config.yaml
model: "contrastive image-text model"
embed_dim: 256
batch_size: 256
epochs: 16.6
Rows from block 2 of the text encoder of a small contrastive image-text model, named by matrix and row number. Rows with one number belong to one neuron. Each number is 500 + 25 x the weight over its row's rms, rounded and kept within 0 to 999. All counts start at 0. Numbers have three digits each.
After each neuron's rows are labels from the 100 texts, of 14848, where the neuron reaches its highest value: "tokens" is the input token at the peak. Only what is clearly more common there than usual is listed. The data: regions of photos with short descriptions (Visual Genome). In brackets: how many of the 100, against the usual share in percent.
# fc1: MLP up (text_encoder.blocks.2.mlp.fc1.weight, 512x128), inputs 0-127
# fc2: MLP down (text_encoder.blocks.2.mlp.fc2.weight, 128x512, transposed), outputs 0-127

fc1.318:500500545500500567500500500500500500500460500500500500500500500500500500500426500500500500500500441500500500484419468500500500421442478500500500500500500500500500500536500500500530500500500500500539500432500500464500438500500500500500500500547500500500500500465500500500500500500554500500500500500500500499436454500500446473500500500500500500500500500500583500500500500413500478500500
fc2.318:500500456500500500500500500500500500500500500500500500500565500500457500500500443500500503500500642500500500512500490500500500500500500500500486500500504500547450500500500500500500500500572500500500507518500500500484500500500500500406515500472500500520570500509524551500500500547500500500531565500500500500500500462500528500500500500500500553500444500500500500508500558500500500501500
tokens: "on" (18 vs 3); "lights" (13 vs 0); "are" (13 vs 0.4); "of" (12 vs 2.1)

fc1.299:482465500500500500500500500500500500500500500563500500500500500464500500500500427500500500500500500443500500500500406500500500500538541500500500500500500500445440500500500598500474500466500500500500500507500500500500500440500500475500500500491500530555500551500500428500500454500500500500500437500500504500500469500500500500500500500500500457500500500500500500500500550530422500500500
fc2.299:500500500500500500559500500500500500552500500470426500556500500500500500500500551500500409500500500500500500500500500500476500500500399533500539552489500500500500500549500500500500500500500500500461500581500500500500500400500500539500451509500500500500500500500492500500500500500500500490500536500500535500500500496500500557500540500500500500500536439500500500500500500500500500500500
tokens: "in" (32 vs 1.7); "to" (9 vs 0.3); "of" (7 vs 2.1)

fc1.161:452500500500544500500500500500500598500468500500500429500500434500500500500500449576488500500500500500443500500500500500494500500500500500473500500500500500500500500500500500500500500500483500500500500500430500500580500503500500500500500427500438500500500426500500500500500500561500500500456480500563500500500500500500500500500500520580500500500500500500500500500500485500500500500500
fc2.161:500500500500500550500500447500467500500500500500500500448500500500500500500500500500500504447526500500500500500500500500500456500436500500500552500500500500500500551508500500500500500500500582598453500500500500500500500539500500500500500500500500500500462486500436500500500566433500500500549566500559500500500500500500500532500500500500500500500500500500500500500440500500500500525423
tokens: "in" (35 vs 1.7); "to" (11 vs 0.3); "on" (9 vs 3); "at" (7 vs 0.1)

fc1.325:500500500500500500500535500542500500478500500522500536500500500500500500553500392435471545500500474500500500486500482500526500500500500500545500500468500500500433507448500554466559533500500537511500539444500500500500500541500478500500500500500500538590500496517500500475500500486500500500500465500500512472500513473433500500500500500500500500500480500500543559500500500500500500500500
fc2.325:500520500472500450500500500500513500497565544500473500500500544500529539472500526500470500500500500446500500500500500532545500522500500500448500500500462436489450500533496500448500525500489500500500500500500453512500454468564533500461473500500500568500500500500500500500500495481500500500520500500500500500500500500570534500500514500500500517460500500500500587500500500500480455565500
tokens: "on" (65 vs 3); "uniform" (11 vs 0); "sleeved" (10 vs 0)

fc1.287:500500475500531500500542532493500500500553500502500500500500526500500500500500449493500455500500549500488514500500500500500480500512500500500500500500441500500554500500552500500500536500474500450460564500500500519500564500462500500500500500500452500500415500427500500500523500500500500500500500493500500500500544500500500500500500500472460504540556448500500489500403533500500470491500
fc2.287:500500526456500436500500500436500500525500547510576500500527515552500500500500500500500500479483514500500445500516500525500500500500500500500500500561500500500500500500500500500500589500500500500463500549545500461500500500500470500500500500441500513500500500500462500500500500477500503440500434500500465500531500500415474534500500473500456500500435500500520500500500500500500500500500
tokens: "in" (28 vs 1.7); "." (13 vs 1.8); "through" (9 vs 0)

fc1.220:500500500500515500500500500500500500500500533500500447500500485573500500500500500557524500500500500500545500500539559500500500500449500541583488500500530500481527500500500500456500574471481512500531550492529500500500508500459525500500500455500500500500549500500500500500500500538500500500500500500507500500458500500500565537500500500532500500462500500500500450558535500475458500562537
fc2.220:500414500445500500500500439500438536500500551479527500500500500500500556457500457500500500500500500500500500500432463500572500500500448567500459500500583500466532500500508500500500500517500500500539500500515545500500500500549481449475500528500500500500500500500447500500500537500500500500471453500500543500500500500500500500500500500500500487473500500500500500500500500500500500500500
tokens: "on" (34 vs 3); "clock" (9 vs 0.1); "in" (9 vs 1.7); "of" (8 vs 2.1)

fc1.24:500500500500434530500500500500500500485500500571500500547546500441523500500479500456500500500500548500500500500484500500500500500425481500500575500558500536500500500500500500495467500500535500538500500500449500500500500500500500500500500500500420453500500446546500500500500500500533500500459439500500500500500523500500537538500500470500500500500500531500500475500574500545500500500500
fc2.24:503525500484500500500500500500500500500468532500500500500500500527500500500473500500500468559500500500500500526500500500500500500500500542434500500500500500457591500500500500500501511500500500500500500500500500500500500500595500525500500461500500543500500511500500442400500500500516488466458500520500500500500500449500519500453410500500500500500500500500500500411466533500500500500500
tokens: "in" (24 vs 1.7); "jet" (14 vs 0); "leaves" (14 vs 0.1); "person" (10 vs 0.4)

fc1.296:500500500500468500500500500500483500515500500531500500588458474503544531500550525467500460500528500443428500500500546541500500500494500466461500500524500500435461500500500551466526525500500500469500500449500500500463447500477500508500500500500500500500500500420500500500533500500500478432500500532500500500500500500547530537500500500500500500500477452500500500500500500510500451500500
fc2.296:500500500500456463501500500500469500500500520500500533500456500517500500500500500500541500438476530500500443500500500500500500500500429500500500500500487500500500500500500476500500500500500569472500500500500500500413436500544492549500500526539500500500500500453588500500500500500500500450500443500500500500500546464490467500531537481485500469516569500500500467500509500500458500500500
tokens: "in" (30 vs 1.7)

fc1.133:479464500500500500445500500500500500500500500500500500500500500500500500500509479522500467500500500500500500500500500530500540442500500500500500548500444502375500539500500500532497500545500500472500500500500521482500565500500500440500500516518484500500500500500526500500500500500500500500500500500500457487500556529468438598500463500500537500500500500500536500500500500540500462441500
fc2.133:500581500500552500500500500500500466500500473500485550500500500500500500500481572440500500500500500443500500532562500500500500500500500499500500500500500500500500500500500471500500400500527500563500491500547486513515500500456459500500464500538500500500500435500500519555500500488500485500496500500500500469500521500557500500525500500500500500500500500500500500400500500472500485500500
tokens: "in" (53 vs 1.7); "doughnuts" (9 vs 0); "brick" (7 vs 0.1); "of" (7 vs 2.1)

fc1.308:500500439500557500500500500500506520561500500557500500500500500500500500500500500540500500500500573557500500500500500500443500500500500500500521500500500500500500497530500500500500500500500500500500510500500500500500500500500500500500500500486500500500500500500500500500500573420500487500500500500527500618500500500500500500500500500500500500500500446500500500500626570480500500500500
fc2.308:500500500500519500578436590500500500505500500500500500500500500500455536500500500500500500500558500481500500500500500500500500500500500500430500500500500500500500500454500447535495500500491500500500500500500500500500500500446500500508575426500500500500551500500450500500500500500500500500500500370500500500500500500500537500500540500500500500500500490500500548500500500523500500465500
tokens: "in" (64 vs 1.7); "on" (18 vs 3)