A small contrastive image-text model, trained from scratch: text encoder width 128, text encoder norm layernorm.
Rows from block 2 of the image encoder of a small contrastive image-text model, named by matrix and row number. Rows with one number belong to one channel. Each number is 128 + 32 x the weight over its row's rms, rounded and kept within 0 to 255. All counts start at 0.
After each channel's rows are labels from the 100 images, of 14848, where the channel reaches its highest value: "patch colour" is the nearest of a few named colours to the mean colour under the peak. Only what is clearly more common there than usual is listed. The data: regions of photos with short descriptions (Visual Genome). In brackets: how many of the 100.
# convs0: expand pointwise conv (encoder.blocks.2.convs.0.weight, 64x16x1x1), inputs 0-15
# convs1: depthwise 5x5 conv, stride 2 (encoder.blocks.2.convs.1.weight, 64x1x5x5, trained with AdamW), a 5x5 kernel
# convs2: project pointwise conv (encoder.blocks.2.convs.2.weight, 24x64x1x1, transposed), outputs 0-23

convs0.2 [128 128 128 128 179 119 128 128 128 128 128 104 128  13 128 128]
convs1.2 [127 137 138 129 111 112  87  76  49  56 110  86  77  76  96 116 138 122 117 131 124 123 120 119 139]
convs2.2 [128 128 128 128 128 128 128 128 128 128 128 128  91 128 128  38 128 128 128 128 251 128 128 128]
patch colour: blue (42)

convs0.23 [205 128 128 128 128  61 128  81 182 128 128 110 128 128 106 128]
convs1.23 [121 122 121 122 122 131 124 137 146 131 124 141 187 207 171 115 143 200 203 157 125 135 151 146 138]
convs2.23 [189 128 128 128 209 128 128 128 128  90 128 128 128 128 224 151 109  86 160 128 128 128 128 128]
patch colour: red (40)

convs0.18 [128 206 209 105 128 128 183 128 128 144 128 128 128 128 128 128]
convs1.18 [139 132 127 127 131 146 137 149 146 128 120 160 200 193 147 125 153 193 203 145 130 128 143 170 155]
convs2.18 [128 123 136  82 177 128 128 128  92 191 128 128 128 137 128 168  93  47 201 128 128 128 128 129]
patch colour: pink (36)

convs0.55 [128 128  28 128 128 128 128  91 128  69  90 128 128 128 128 128]
convs1.55 [122 116 129 132 128 126 135 175 177 134 126 168 220 197 124 127 162 183 161 135 127 139 124 126 146]
convs2.55 [128 134 128 128 186 146 128  85 171 186 116 128 128 128 128 128 128 128 151 128  41 144 128 199]
patch colour: black (48)

convs0.46 [183 128  48 119 128 128 128 128 128 155 128 128 128 128 128  49]
convs1.46 [133 135 163 136 107 131 163 144 109  83 139 140  97  63  99 107  69  57 126 167 101  90 120 158 131]
convs2.46 [128 128 128  59 128   0 128 128 128 128 128 128 108 128 128 128 128 128 128 128 128 128 128 128]
patch colour: white (27)

convs0.52 [ 87 128 226 128 144 128  92 128 128 161 113 128 128 128 175 128]
convs1.52 [121 137 135 122 128 135 145 114  97 117 143 121  82  58  95 133  95  49  57 113 138 118  83 102 129]
convs2.52 [128 128 128 146 189 164 128 128 128 128 128 128 128 128 128  67  87 221 144 128  99 121 128 192]
patch colour: black (59)

convs0.14 [128 158 128 128 128 193 128 152 128 128  87 196 128 172 128 178]
convs1.14 [124 120 134 131 120 128 139 175 171 135 120 154 212 209 149 122 147 179 181 144 130 135 133 135 140]
convs2.14 [128 128 131 141 128 128 128 128 105 128 128  92 128 128 255 160 128 128 128 128 128 135 127 128]
patch colour: blue (51); cyan (41)

convs0.39 [ 62 180 128 128 128 128 128 128 128 128 128 128 150 128 222 128]
convs1.39 [137 125 130 123 123 130 139 155 152 137 115 142 210 192 137 111 139 208 197 125 123 133 151 147 116]
convs2.39 [128 128 128 128  70 128 128 128 128 128 123 128 117 128 255 136 113 128 128 128 128 128 132 136]
patch colour: orange (33)

convs0.15 [128 128  69 128 128 128  63  68  80 128 128 128 128  83 157 128]
convs1.15 [123 117 115 112 130 112 127 154 142 133 114 166 219 193 141 134 166 196 180 136 114 121 140 127 110]
convs2.15 [203 128 128  72 128 128 128 154 128 225 128 128 128 128 128  75 128 140 128 128 128 128 133 182]
patch colour: black (54)

convs0.19 [128 128 128 128 128 128 128 128 128 128 128 128 128 128 128   0]
convs1.19 [128 113 103 100  95 114 108  95  81  86 128 149 108 100 107 146 167 194 181 149 139 150 171 180 151]
convs2.19 [128 128 128 128 128 128 128 128 128 128 128 128 128 128 128 128  44  22 128 128 128 128 128  49]
patch colour: pink (25)

convs0.51 [128 128 128 128 195  47 128 166  76 128 128 128  95 128 128 128]
convs1.51 [126 128 130 133 133 129 126 111 111 127 134 113  62  72 111 139 107  40  50 102 142 128  96 102 125]
convs2.51 [128 128 128 128  18  59  99 156 128 128 119 128 143 164 128  83 128 128 170 150 128 116 128 138]
patch colour: red (52)

convs0.29 [128 173 128  80 128 175 128 128 128 189 128  64 128  84 128 128]
convs1.29 [141 117 117 135 141 110  95 117 159 146  98  91 158 212 161 121 121 178 210 150 126 143 150 124 115]
convs2.29 [128 128 128 167   9 141  69 101 128 169 120 180 128 128 128 128 128 128 128 128 128 121 128 128]
patch colour: pink (34); yellow (26)

convs0.60 [101 128 128 128 128 128 201 128 128 114 164  55  81 149 141 100]
convs1.60 [122 132 136 119 123 123 118 118 109 114 116  84  68  61  89 126  94  46  65 115 129 126 100 115 135]
convs2.60 [174 128 128  78  57 158  57 128 128 128 135 128 128 128 128 128 179  64 128 159 128 128 128 163]
patch colour: blue (43); cyan (35)

convs0.11 [128 128  32 128 128 128 186 128 128 128 128 128 128  67 128 128]
convs1.11 [120 127 157 138 121 110 133 176 161 126 137 140 188 212 166 140 141 174 193 164 127 124 138 131 110]
convs2.11 [128 183 123 128  13 128 128 128 128  37 119 128 128 128 128 128 128 128 128 128 128 128 134 128]
patch colour: black (50)

convs0.57 [ 52 128 128  82 128 128 139  52 128 177 128 128 146 128 128 128]
convs1.57 [132 125 117 125 138 135 132  90  86 133 137 131  86  45 102 128 127 115  60  62 133 130 125  92  80]
convs2.57 [128 128 128 128 128 128 128 188 128 128 128 128 128  70 128 255 128 128 128 128 143 128 128 128]
patch colour: black (28)

convs0.41 [ 58 128 196 128 158 128 128 142 175 181 128 128 128 101 128 128]
convs1.41 [135 121 122 115 114 120 129 162 150 121 118 138 207 204 140 125 140 202 195 143 123 121 144 144 126]
convs2.41 [128 115 128 128 192  80 129  92 128 214 128 128 116 128 128 128 160  37 128 134 128 128 128 128]
patch colour: white (56); pink (35)

convs0.31 [128 128 128 128 128 128 128 128 128 103 128 128 128 128 193  21]
convs1.31 [120 120 137 137 135 120 118 151 168 141 101  97 118 171 163  95  59  61 133 136 138 124  49  94 121]
convs2.31 [128 128 128 128 128 128 128 128 128 128 101 128 128 128 128 128 223   7 128 128 128 128 128 128]
patch colour: grey (62)

convs0.20 [ 85 128  56 128 128 184 128 171 128 128 128 128 128 128 128 194]
convs1.20 [122 125 119 120 120 118 123 145 150 129 112 122 206 210 144 121 131 201 199 148 128 143 136 134 132]
convs2.20 [180 128 138 148 128 128 212 128  71 128 128 128 128  62 162 128 128  66 128 170 128 128 120 128]
patch colour: green (29)

convs0.27 [128 185  80 128 128 164 128  97 128  85  96 128  80 128 178 158]
convs1.27 [107 111 138 161 130 114  99 144 191 158 118  78 109 180 189 120  96  67 129 162 121 110  91 107 137]
convs2.27 [128 107 128 128 128 128 128 128 128 252 128 128 128 128 128 128 128 128 128 128 128 128 128  34]
patch colour: grey (63)

convs0.1 [128 128 157 128  56 160  57  62 128 128 128 128 128 128 128 128]
convs1.1 [128 131 135 118 107 126 140 169 160 135 122 154 203 218 171 104 116 168 181 135 118 107 129 134 120]
convs2.1 [181 128 128 128 128 128  46 128 128 128 104 128 128 181  71  69 128  59 128 128 128 128 128 128]
patch colour: cyan (27)

convs0.59 [ 84 128 128 128  44 103 128 107  93  89 128 116 165 128 174 128]
convs1.59 [119 132 146 144 130 131 146 163 149 155 157 166 152 195 179 143 185 175 177 146 128 135 161 174 151]
convs2.59 [128 128 128 128 128 128 128 128 128 128 128  91 174 128 255 128 128 128 180 128 128 128 128 128]
patch colour: brown (75)

convs0.53 [128 128 224 128 128 192 128 128 128 164 104 128 128 128  94 128]
convs1.53 [120 144 128 150 135  92 131 147 139 122 104 128 192 183 151  82 140 196 200 146 128 144 154 164 137]
convs2.53 [ 88 141 128 128 255  94 128 128 128 128 128 128 128 128 128 128 128 128 128 128 128 128 128 128]
patch colour: white (89)

convs0.56 [128 128  25 128 128 128 128 128 128 128 128  56 128 153 128 128]
convs1.56 [131 128 140 143 132 149 166 183 176 144 145 163 155 160 147 109 110  98  91  85 105  97  69  74  91]
convs2.56 [128 128 128  38 128 128 128 128 128 128 128 173 128 128  10 128 128 128 128 128 128 113 114 128]
patch colour: grey (62)

convs0.13 [155  85  35 128 147 128 170 128 128 128 128 128 128 106 179 128]
convs1.13 [138 125  99 121 136 127 122 126 136 137 114 142 182 171 133 121 151 220 199 133 124 137 188 165 129]
convs2.13 [128 128 128 128 128  47 128 128 128 128 128  74 128 128 128 128 108 128  78  21 128 154 128 128]
patch colour: brown (61); black (34)