A small contrastive image-text model, trained from scratch.
Model: encoder activation hardswish, text encoder width 128, text encoder activation gelu.
Training: soap at rate 0.0051, 13200 steps.
Rows from block 5 of the text encoder, named by matrix and row number. Rows with one number belong to one attention dimension. Each number is 50 + 12 x the weight over the matrix's rms, rounded and kept within 0 to 99. All counts start at 0.
# v: attention value (text_encoder.blocks.5.attn.v.weight, 128x128), inputs 0-127
# proj: attention output (text_encoder.blocks.5.attn.proj.weight, 128x128, transposed), outputs 0-127
v.44:68 50 63 50 50 68 50 50 50 50 50 50 50 50 50 42 35 50 50 50 30 50 50 50 50 50 50 77 50 50 50 50 79 50 88 50 34 50 53 50 70 50 50 56 50 99 50 50 50 75 59 50 29 50 50 50 75 50 56 50 50 50 50 64 50 50 50 41 50 50 50 50 66 50 44 37 50 50 50 50 50 50 50 63 50 50 50 50 50 50 59 50 50 60 50 50 56 21 50 28 50 37 50 24 50 50 50 50 50 50 50 50 71 40 50 40 50 50 50 50 50 50 50 50 50 18 50 50
proj.44:50 50 22 50 37 31 50 50 67 50 50 50 23 50 50 50 50 50 50 35 31 50 21 55 50 50 50 50 50 50 50 64 25 50 50 50 50 50 50 74 50 50 61 50 50 50 50 50 50 50 50 50 87 50 50 50 50 50 50 50 50 50 50 50 50 50 50 50 50 50 50 70 50 50 50 50 41 50 50 50 50 50 74 50 30 50 50 50 50 50 24 50 50 50 50 74 50 50 50 50 50 33 50 48 50 50 39 50 50 50 66 50 50 50 50 82 50 50 50 50 50 50 50 50 50 50 50 50
v.45:50 50 50 65 50 24 50 50 64 50 50 63 29 50 50 50 70 50 50 50 50 50 50 50 50 50 50 31 50 14 50 50 50 50 27 31 50 28 37 50 50 50 71 50 26 50 50 50 37 11 50 81 74 50 50 50 50 73 50 50 67 50 50 50 50 50 25 50 50 42 23 80 50 73 50 50 21 50 50 50 50 32 50 40 50 50 65 63 50 78 60 50 50 18 50 50 12 50 50 67 50 50 50 50 50 50 50 50 50 14 50 50 50 50 50 50 35 50 36 50 50 50 50 50 50 50 75 42
proj.45:25 50 50 32 50 32 50 43 50 58 43 36 66 52 50 50 50 50 50 50 20 20 50 34 57 50 50 76 50 50 47 12 50 44 50 50 50 50 31 50 50 20 47 50 50 24 33 85 50 93 37 45 50 79 78 82 29 50 37 50 50 50 29 50 67 50 50 19 50 50 50 32 77 50 50 20 50 50 50 50 50 43 50 60 50 50 50 50 50 46 50 50 50 50 50 50 50 39 50 50 50 50 50 50 50 50 50 50 22 50 50 31 50 50 50 38 50 50 66 59 23 50 50 50 50 50 50 42
v.46:50 50 42 24 66 50 50 53 50 40 50 50 54 50 50 50 50 50 28 50 50 50 81 50 50 47 50 50 50 50 50 69 66 50 50 50 30 50 42 43 50 50 50 50 50 64 50 50 50 50 32 50 50 50 91 25 50 50 50 40 50 50 50 50 20 50 50 50 50 28 50 32 50 50 50 50 50 29 50 50 50 50 61 64 50 50 71 50 50 50 50 67 63 50 50 50 50 50 50 50 50 50 24 50 38 50 32 32 50 50 27 60 50 50 42 50 45 50 50 50 65 70 50 79 50 50 56 50
proj.46:50 40 50 50 50 50 50 50 50 50 50 47 28 50 52 21 50 63 81 67 22 69 50 50 34 50 50 50 50 98 50 24 45 50 50 50 50 50 50 50 50 50 50 50 50 50 50 50 50 50 50 41 66 50 50 64 50 50 50 55 50 50 62 75 53 65 50 50 50 50 50 50 50 50 50 50 56 50 25 39 25 50 50 63 50 73 50 50 50 62 50 51 50 50 50 50 22 50 74 50 50 50 83 43 50 50 67 50 50 50 50 50 50 50 50 50 86 42 50 50 37 43 50 48 50 48 50 50
v.47:50 39 50 50 50 77 50 58 50 50 50 50 50 50 73 50 50 50 50 50 50 45 50 34 15 50 76 50 50 50 50 50 50 50 50 50 36 50 50 50 33 50 50 50 50 50 39 71 41 50 50 50 50 41 50 50 50 47 75 50 50 50 50 80 51 38 57 50 50 50 50 75 04 50 50 50 50 50 50 72 50 50 50 50 50 50 50 50 50 76 50 50 50 39 50 50 47 72 50 50 14 34 50 50 66 50 50 50 50 50 50 50 50 50 16 70 50 25 50 50 41 33 50 50 50 50 50 50
proj.47:50 71 38 50 32 83 50 50 50 50 50 50 49 50 50 42 50 50 50 50 50 50 50 73 37 50 50 36 50 39 50 50 50 34 56 50 27 50 50 50 50 50 50 50 50 50 50 50 50 50 50 50 58 50 36 50 28 77 50 50 26 50 16 50 50 50 32 16 50 24 50 27 85 50 41 36 50 50 23 50 50 50 72 50 50 28 50 50 50 50 50 38 50 50 50 50 50 50 50 50 50 50 50 50 95 50 40 66 20 50 50 26 50 50 08 50 50 10 50 50 50 50 50 77 50 50 50 50
v.48:50 33 50 50 50 50 50 50 50 50 50 50 50 50 50 50 38 50 50 50 50 50 84 31 50 26 55 27 19 47 50 50 50 50 50 50 50 50 72 50 50 50 29 77 50 50 50 50 04 50 50 30 50 76 32 50 50 50 50 50 50 37 50 50 50 50 80 79 50 50 38 50 91 50 41 50 70 50 50 69 50 25 50 50 76 32 50 50 50 50 62 55 50 69 50 50 50 50 50 50 50 50 81 37 50 50 50 50 34 50 50 50 50 38 50 28 50 50 50 50 28 50 50 50 50 50 50 50
proj.48:50 50 50 50 50 32 50 50 50 50 50 50 50 50 77 50 50 50 50 50 50 14 50 49 50 50 64 68 50 50 24 33 11 50 50 50 70 50 50 50 34 50 61 50 50 50 50 50 86 78 50 89 51 50 50 39 60 50 70 50 50 50 30 42 31 50 18 50 21 27 50 50 85 23 65 23 50 50 67 50 50 50 50 50 50 39 50 31 35 50 21 50 50 50 50 50 27 50 50 50 50 50 50 50 51 50 50 50 50 50 68 40 50 50 84 50 50 50 50 50 55 50 84 50 50 50 50 50
v.49:50 50 50 74 50 50 50 50 09 50 50 50 50 52 61 50 72 50 27 50 50 50 50 31 50 50 33 88 82 50 50 50 50 50 50 28 50 50 50 38 50 50 50 50 50 50 50 50 50 12 74 50 17 50 39 50 59 50 33 50 50 50 50 22 50 50 50 50 50 31 37 50 50 62 50 50 50 50 50 50 75 33 50 79 50 66 50 50 50 51 50 50 50 50 50 26 50 50 50 33 50 50 50 50 50 50 35 73 32 50 50 50 50 50 50 50 50 50 80 78 50 50 50 69 38 50 50 50
proj.49:79 50 22 50 50 60 50 50 50 69 50 50 50 50 50 50 50 50 50 50 50 50 50 50 50 50 50 50 45 50 28 50 50 50 50 50 50 50 83 83 50 42 50 50 50 29 50 93 22 50 35 50 50 50 63 50 50 24 50 40 50 50 50 52 49 37 50 50 50 71 57 50 50 52 71 50 57 50 50 33 50 50 50 50 50 50 50 50 50 66 34 50 50 50 84 50 19 50 50 83 50 13 31 50 50 73 50 50 50 75 44 50 50 50 50 50 71 09 46 50 50 50 61 26 50 50 50 50