config.yaml
tokenizer: "word"
loss: "sigmoid"
encoder_activation: "hardswish"
encoder_stem: "deep"
encoder_widths: [16, 24, 48, 80]
text_encoder_norm_position: "pre"
text_encoder_bias: "none"
beta1: 0.95
eps: 1e-08
batch_size: 256
final_lr_fraction: 0
warmup_steps: 390
adamw_weight_decay_other_params: 0.01
Rows from block 3 of the image encoder of a small contrastive image-text model, named by matrix and row number. Rows with one number belong to one channel. Each number is 128 + 24 x the weight over its row's rms, rounded and kept within 0 to 255. All counts start at 0. Numbers have three digits each.
After each channel's rows are labels from the 100 images, of 14848, where the channel reaches its highest value: "patch colour" is the nearest of a few named colours to the mean colour under the peak. Only what is clearly more common there than usual is listed. The data: regions of photos with short descriptions (Visual Genome).
# convs0: expand pointwise conv (encoder.blocks.3.convs.0.weight, 96x24x1x1), inputs 0-23
# convs1: depthwise 5x5 conv (encoder.blocks.3.convs.1.weight, 96x1x5x5, trained with AdamW), a 5x5 kernel
# convs2: project pointwise conv (encoder.blocks.3.convs.2.weight, 24x96x1x1, transposed), outputs 0-23

convs0.93:107102128128128128128128182177149128128169128128150149101128168128173128
convs1.93:130123120110117117134142140121119172221159122114146148145116116126127134125
convs2.93:128128128116120128128128224128128128128128081128128128091128128128155128
patch colour: pink

convs0.82:080128128197128173128128128128128135170128128128128128128128128074129128
convs1.82:113125138106116109140159093134116184169115137111152122082110134159136095124
convs2.82:128128128128128122148108128128128069128183128128056128128164128128128128
patch colour: grey

convs0.72:088128105104128093061128143128128128104128128108128128128128175128083128
convs1.72:137123106122130130126121121118137156230139148111104120112108133119128119125
convs2.72:128088124128181128128128179115128128128128128128185128128128128128074149
patch colour: white

convs0.64:128128092128128170128163128128128128128128156128128128128112178093059128
convs1.64:126124135140124122130183139140077103147112082127133182143147122099132107133
convs2.64:128128069147163128128128128128128128128128128128128063128128156075106148
patch colour: blue

convs0.73:132128100151128128128191097083128075076128128128128128128128128128128128
convs1.73:132131119133117142093090136126101147225123116124131145121133127121125124121
convs2.73:128128077128128128049128128128128128099128193128128128128128128128128128
patch colour: blue

convs0.49:128058128128128128128128128128085128128128128128128128128128128203167123
convs1.49:131119129115135131143153136157115131185188138138142170135122131110176118111
convs2.49:128181088128128106128128128163128128145128128172102128128128173075128132
patch colour: brown

convs0.37:139128128058106128128128128128128128128168061128140128128128094128137155
convs1.37:134102067074138122135141139127122169177143125114114145123122137110103112114
convs2.37:128128188128128128128161128128077128107128128128128090108072128128161128
patch colour: black

convs0.18:128128128128128128078128128128160128084163157128128062128128128128128085
convs1.18:125121125127130140093096126133153101039112150124112096119134111122134124119
convs2.18:164177128128128108128128080092128128128128128128122191128128128175128128
patch colour: black

convs0.53:128128128112106094071182128128128128140128128100156128128176128128124169
convs1.53:150127105114118127120119121134104124224176118128136141129128126133133136114
convs2.53:169187128128120128066164128088128128128169141128128128128128128128128128
patch colour: blue

convs0.46:128162128128115128155117174128163076128128128128115128175128128128169165
convs1.46:115106087109116106140106133092129139170147122138099097126137150092073132129
convs2.46:128175128128128128128128128128128128128128151128128227128144128128160128
patch colour: black

convs0.91:128070170097077128128128128145149128124128128128128128183128128128128166
convs1.91:138126135134123149114155169125118139146146133129136207181130100138129127115
convs2.91:128158128069128128128128084128128063128128128180128128128128128103128128
patch colour: red

convs0.41:177128141183128128123128128128125192128106128128094101095128128128128101
convs1.41:141127148140129146144170132134158133189157164135132181122133119125157106124
convs2.41:094128128128128128128190178128105073128105120128128094128153128128149128
patch colour: grey

convs0.10:128128128128201153128128128128057128128128128128128168128128128128163128
convs1.10:131108118123135130123109118105121168195175083123124137096106140123116119144
convs2.10:096128128128128207081128128128128128128128128128128192114128128128128128
patch colour: brown; black

convs0.76:163036128128128128071128128128128128128128128139128128128128137128101128
convs1.76:130125153130127124128152141124144165151165108134168204163122113129136134118
convs2.76:106193185107128088128128171128128128128162128128128128128128106112128128
patch colour: pink

convs0.44:128094128210128128119147172128128128128128128101128149128160128128128166
convs1.44:137127097126135131121154119114097144222126118124127120138112149112107118148
convs2.44:128062101173087128128128143128128125128128114128128179145128106128150155
patch colour: grey

convs0.70:128128174167201128128128128146128128128147160128128128128128128128072128
convs1.70:143124112125128121147098120106111084064086099119146093138144140115103123136
convs2.70:128128128121128219128128128091128094128128126128128128128151128079128128
patch colour: black

convs0.57:128128126198128128061128128147128128128128114128128128156128154128128177
convs1.57:131137167144125144165172172144126100114122138123118083082108122101118134125
convs2.57:128128128055128128188158128128128171128128128128128128128090128142128108
patch colour: white

convs0.56:128128128128128161128128128128128191128128128128128053128128160128128174
convs1.56:127111126119135115113146120110114134229151124115105140114111133110137142120
convs2.56:128128128128128146128128180128081128128160095128128081070128128096128128
patch colour: pink

convs0.35:128128093210128128128128128128128128128128107128128128075077128128128128
convs1.35:124107144115114122144164146107138168154152144104096072090094138133116132137
convs2.35:128168055128128128128128162093128143128128128093128076128128128111128128
patch colour: brown

convs0.55:174128128128128128107151128128111128155176128057134128102128128086128128
convs1.55:114113115150130137136132102121152151172145146123137194129117089107171119110
convs2.55:166152128128064128128074148128128128089139128128128128128128128128128074
patch colour: grey

convs0.0:128145138128128128128067128128180168121128160086128166128116128128128160
convs1.0:147133132149125150105124155152132149195165154127162154116122117135135119171
convs2.0:198128128128128128096147091128128128128128099128128086079128162128128128
patch colour: brown

convs0.78:128128128128116128100128191128177128128128128128140128068171102128128143
convs1.78:136123080112131103124156122125093149187173113106119163119127114115130110110
convs2.78:152128128128050128128087128159167128128128101128128128084128128128146128
patch colour: grey

convs0.30:062140088128128128193128128128128128128128128128128128128128128187128128
convs1.30:129109116107129129079116117112159120060124122127107084138114101121111100110
convs2.30:128128128128076128175128156128128128128128128128184128083169128093128128
patch colour: pink

convs0.39:165128128164101157128128128128128207128104128075128128128128128128128128
convs1.39:138121121104145085138146118113067167168132118091137135141114126128086122141
convs2.39:128128128128055128128128128164118128142085128128068128101128128128114103
patch colour: grey

convs0.22:128128128128128199180128128128128128128128128128111083128128128146128187
convs1.22:110125129125112116131148135121130141220144130123154177113122101127130130114
convs2.22:128151182071128191165128128095128109128128128128128128128128128128110128
patch colour: brown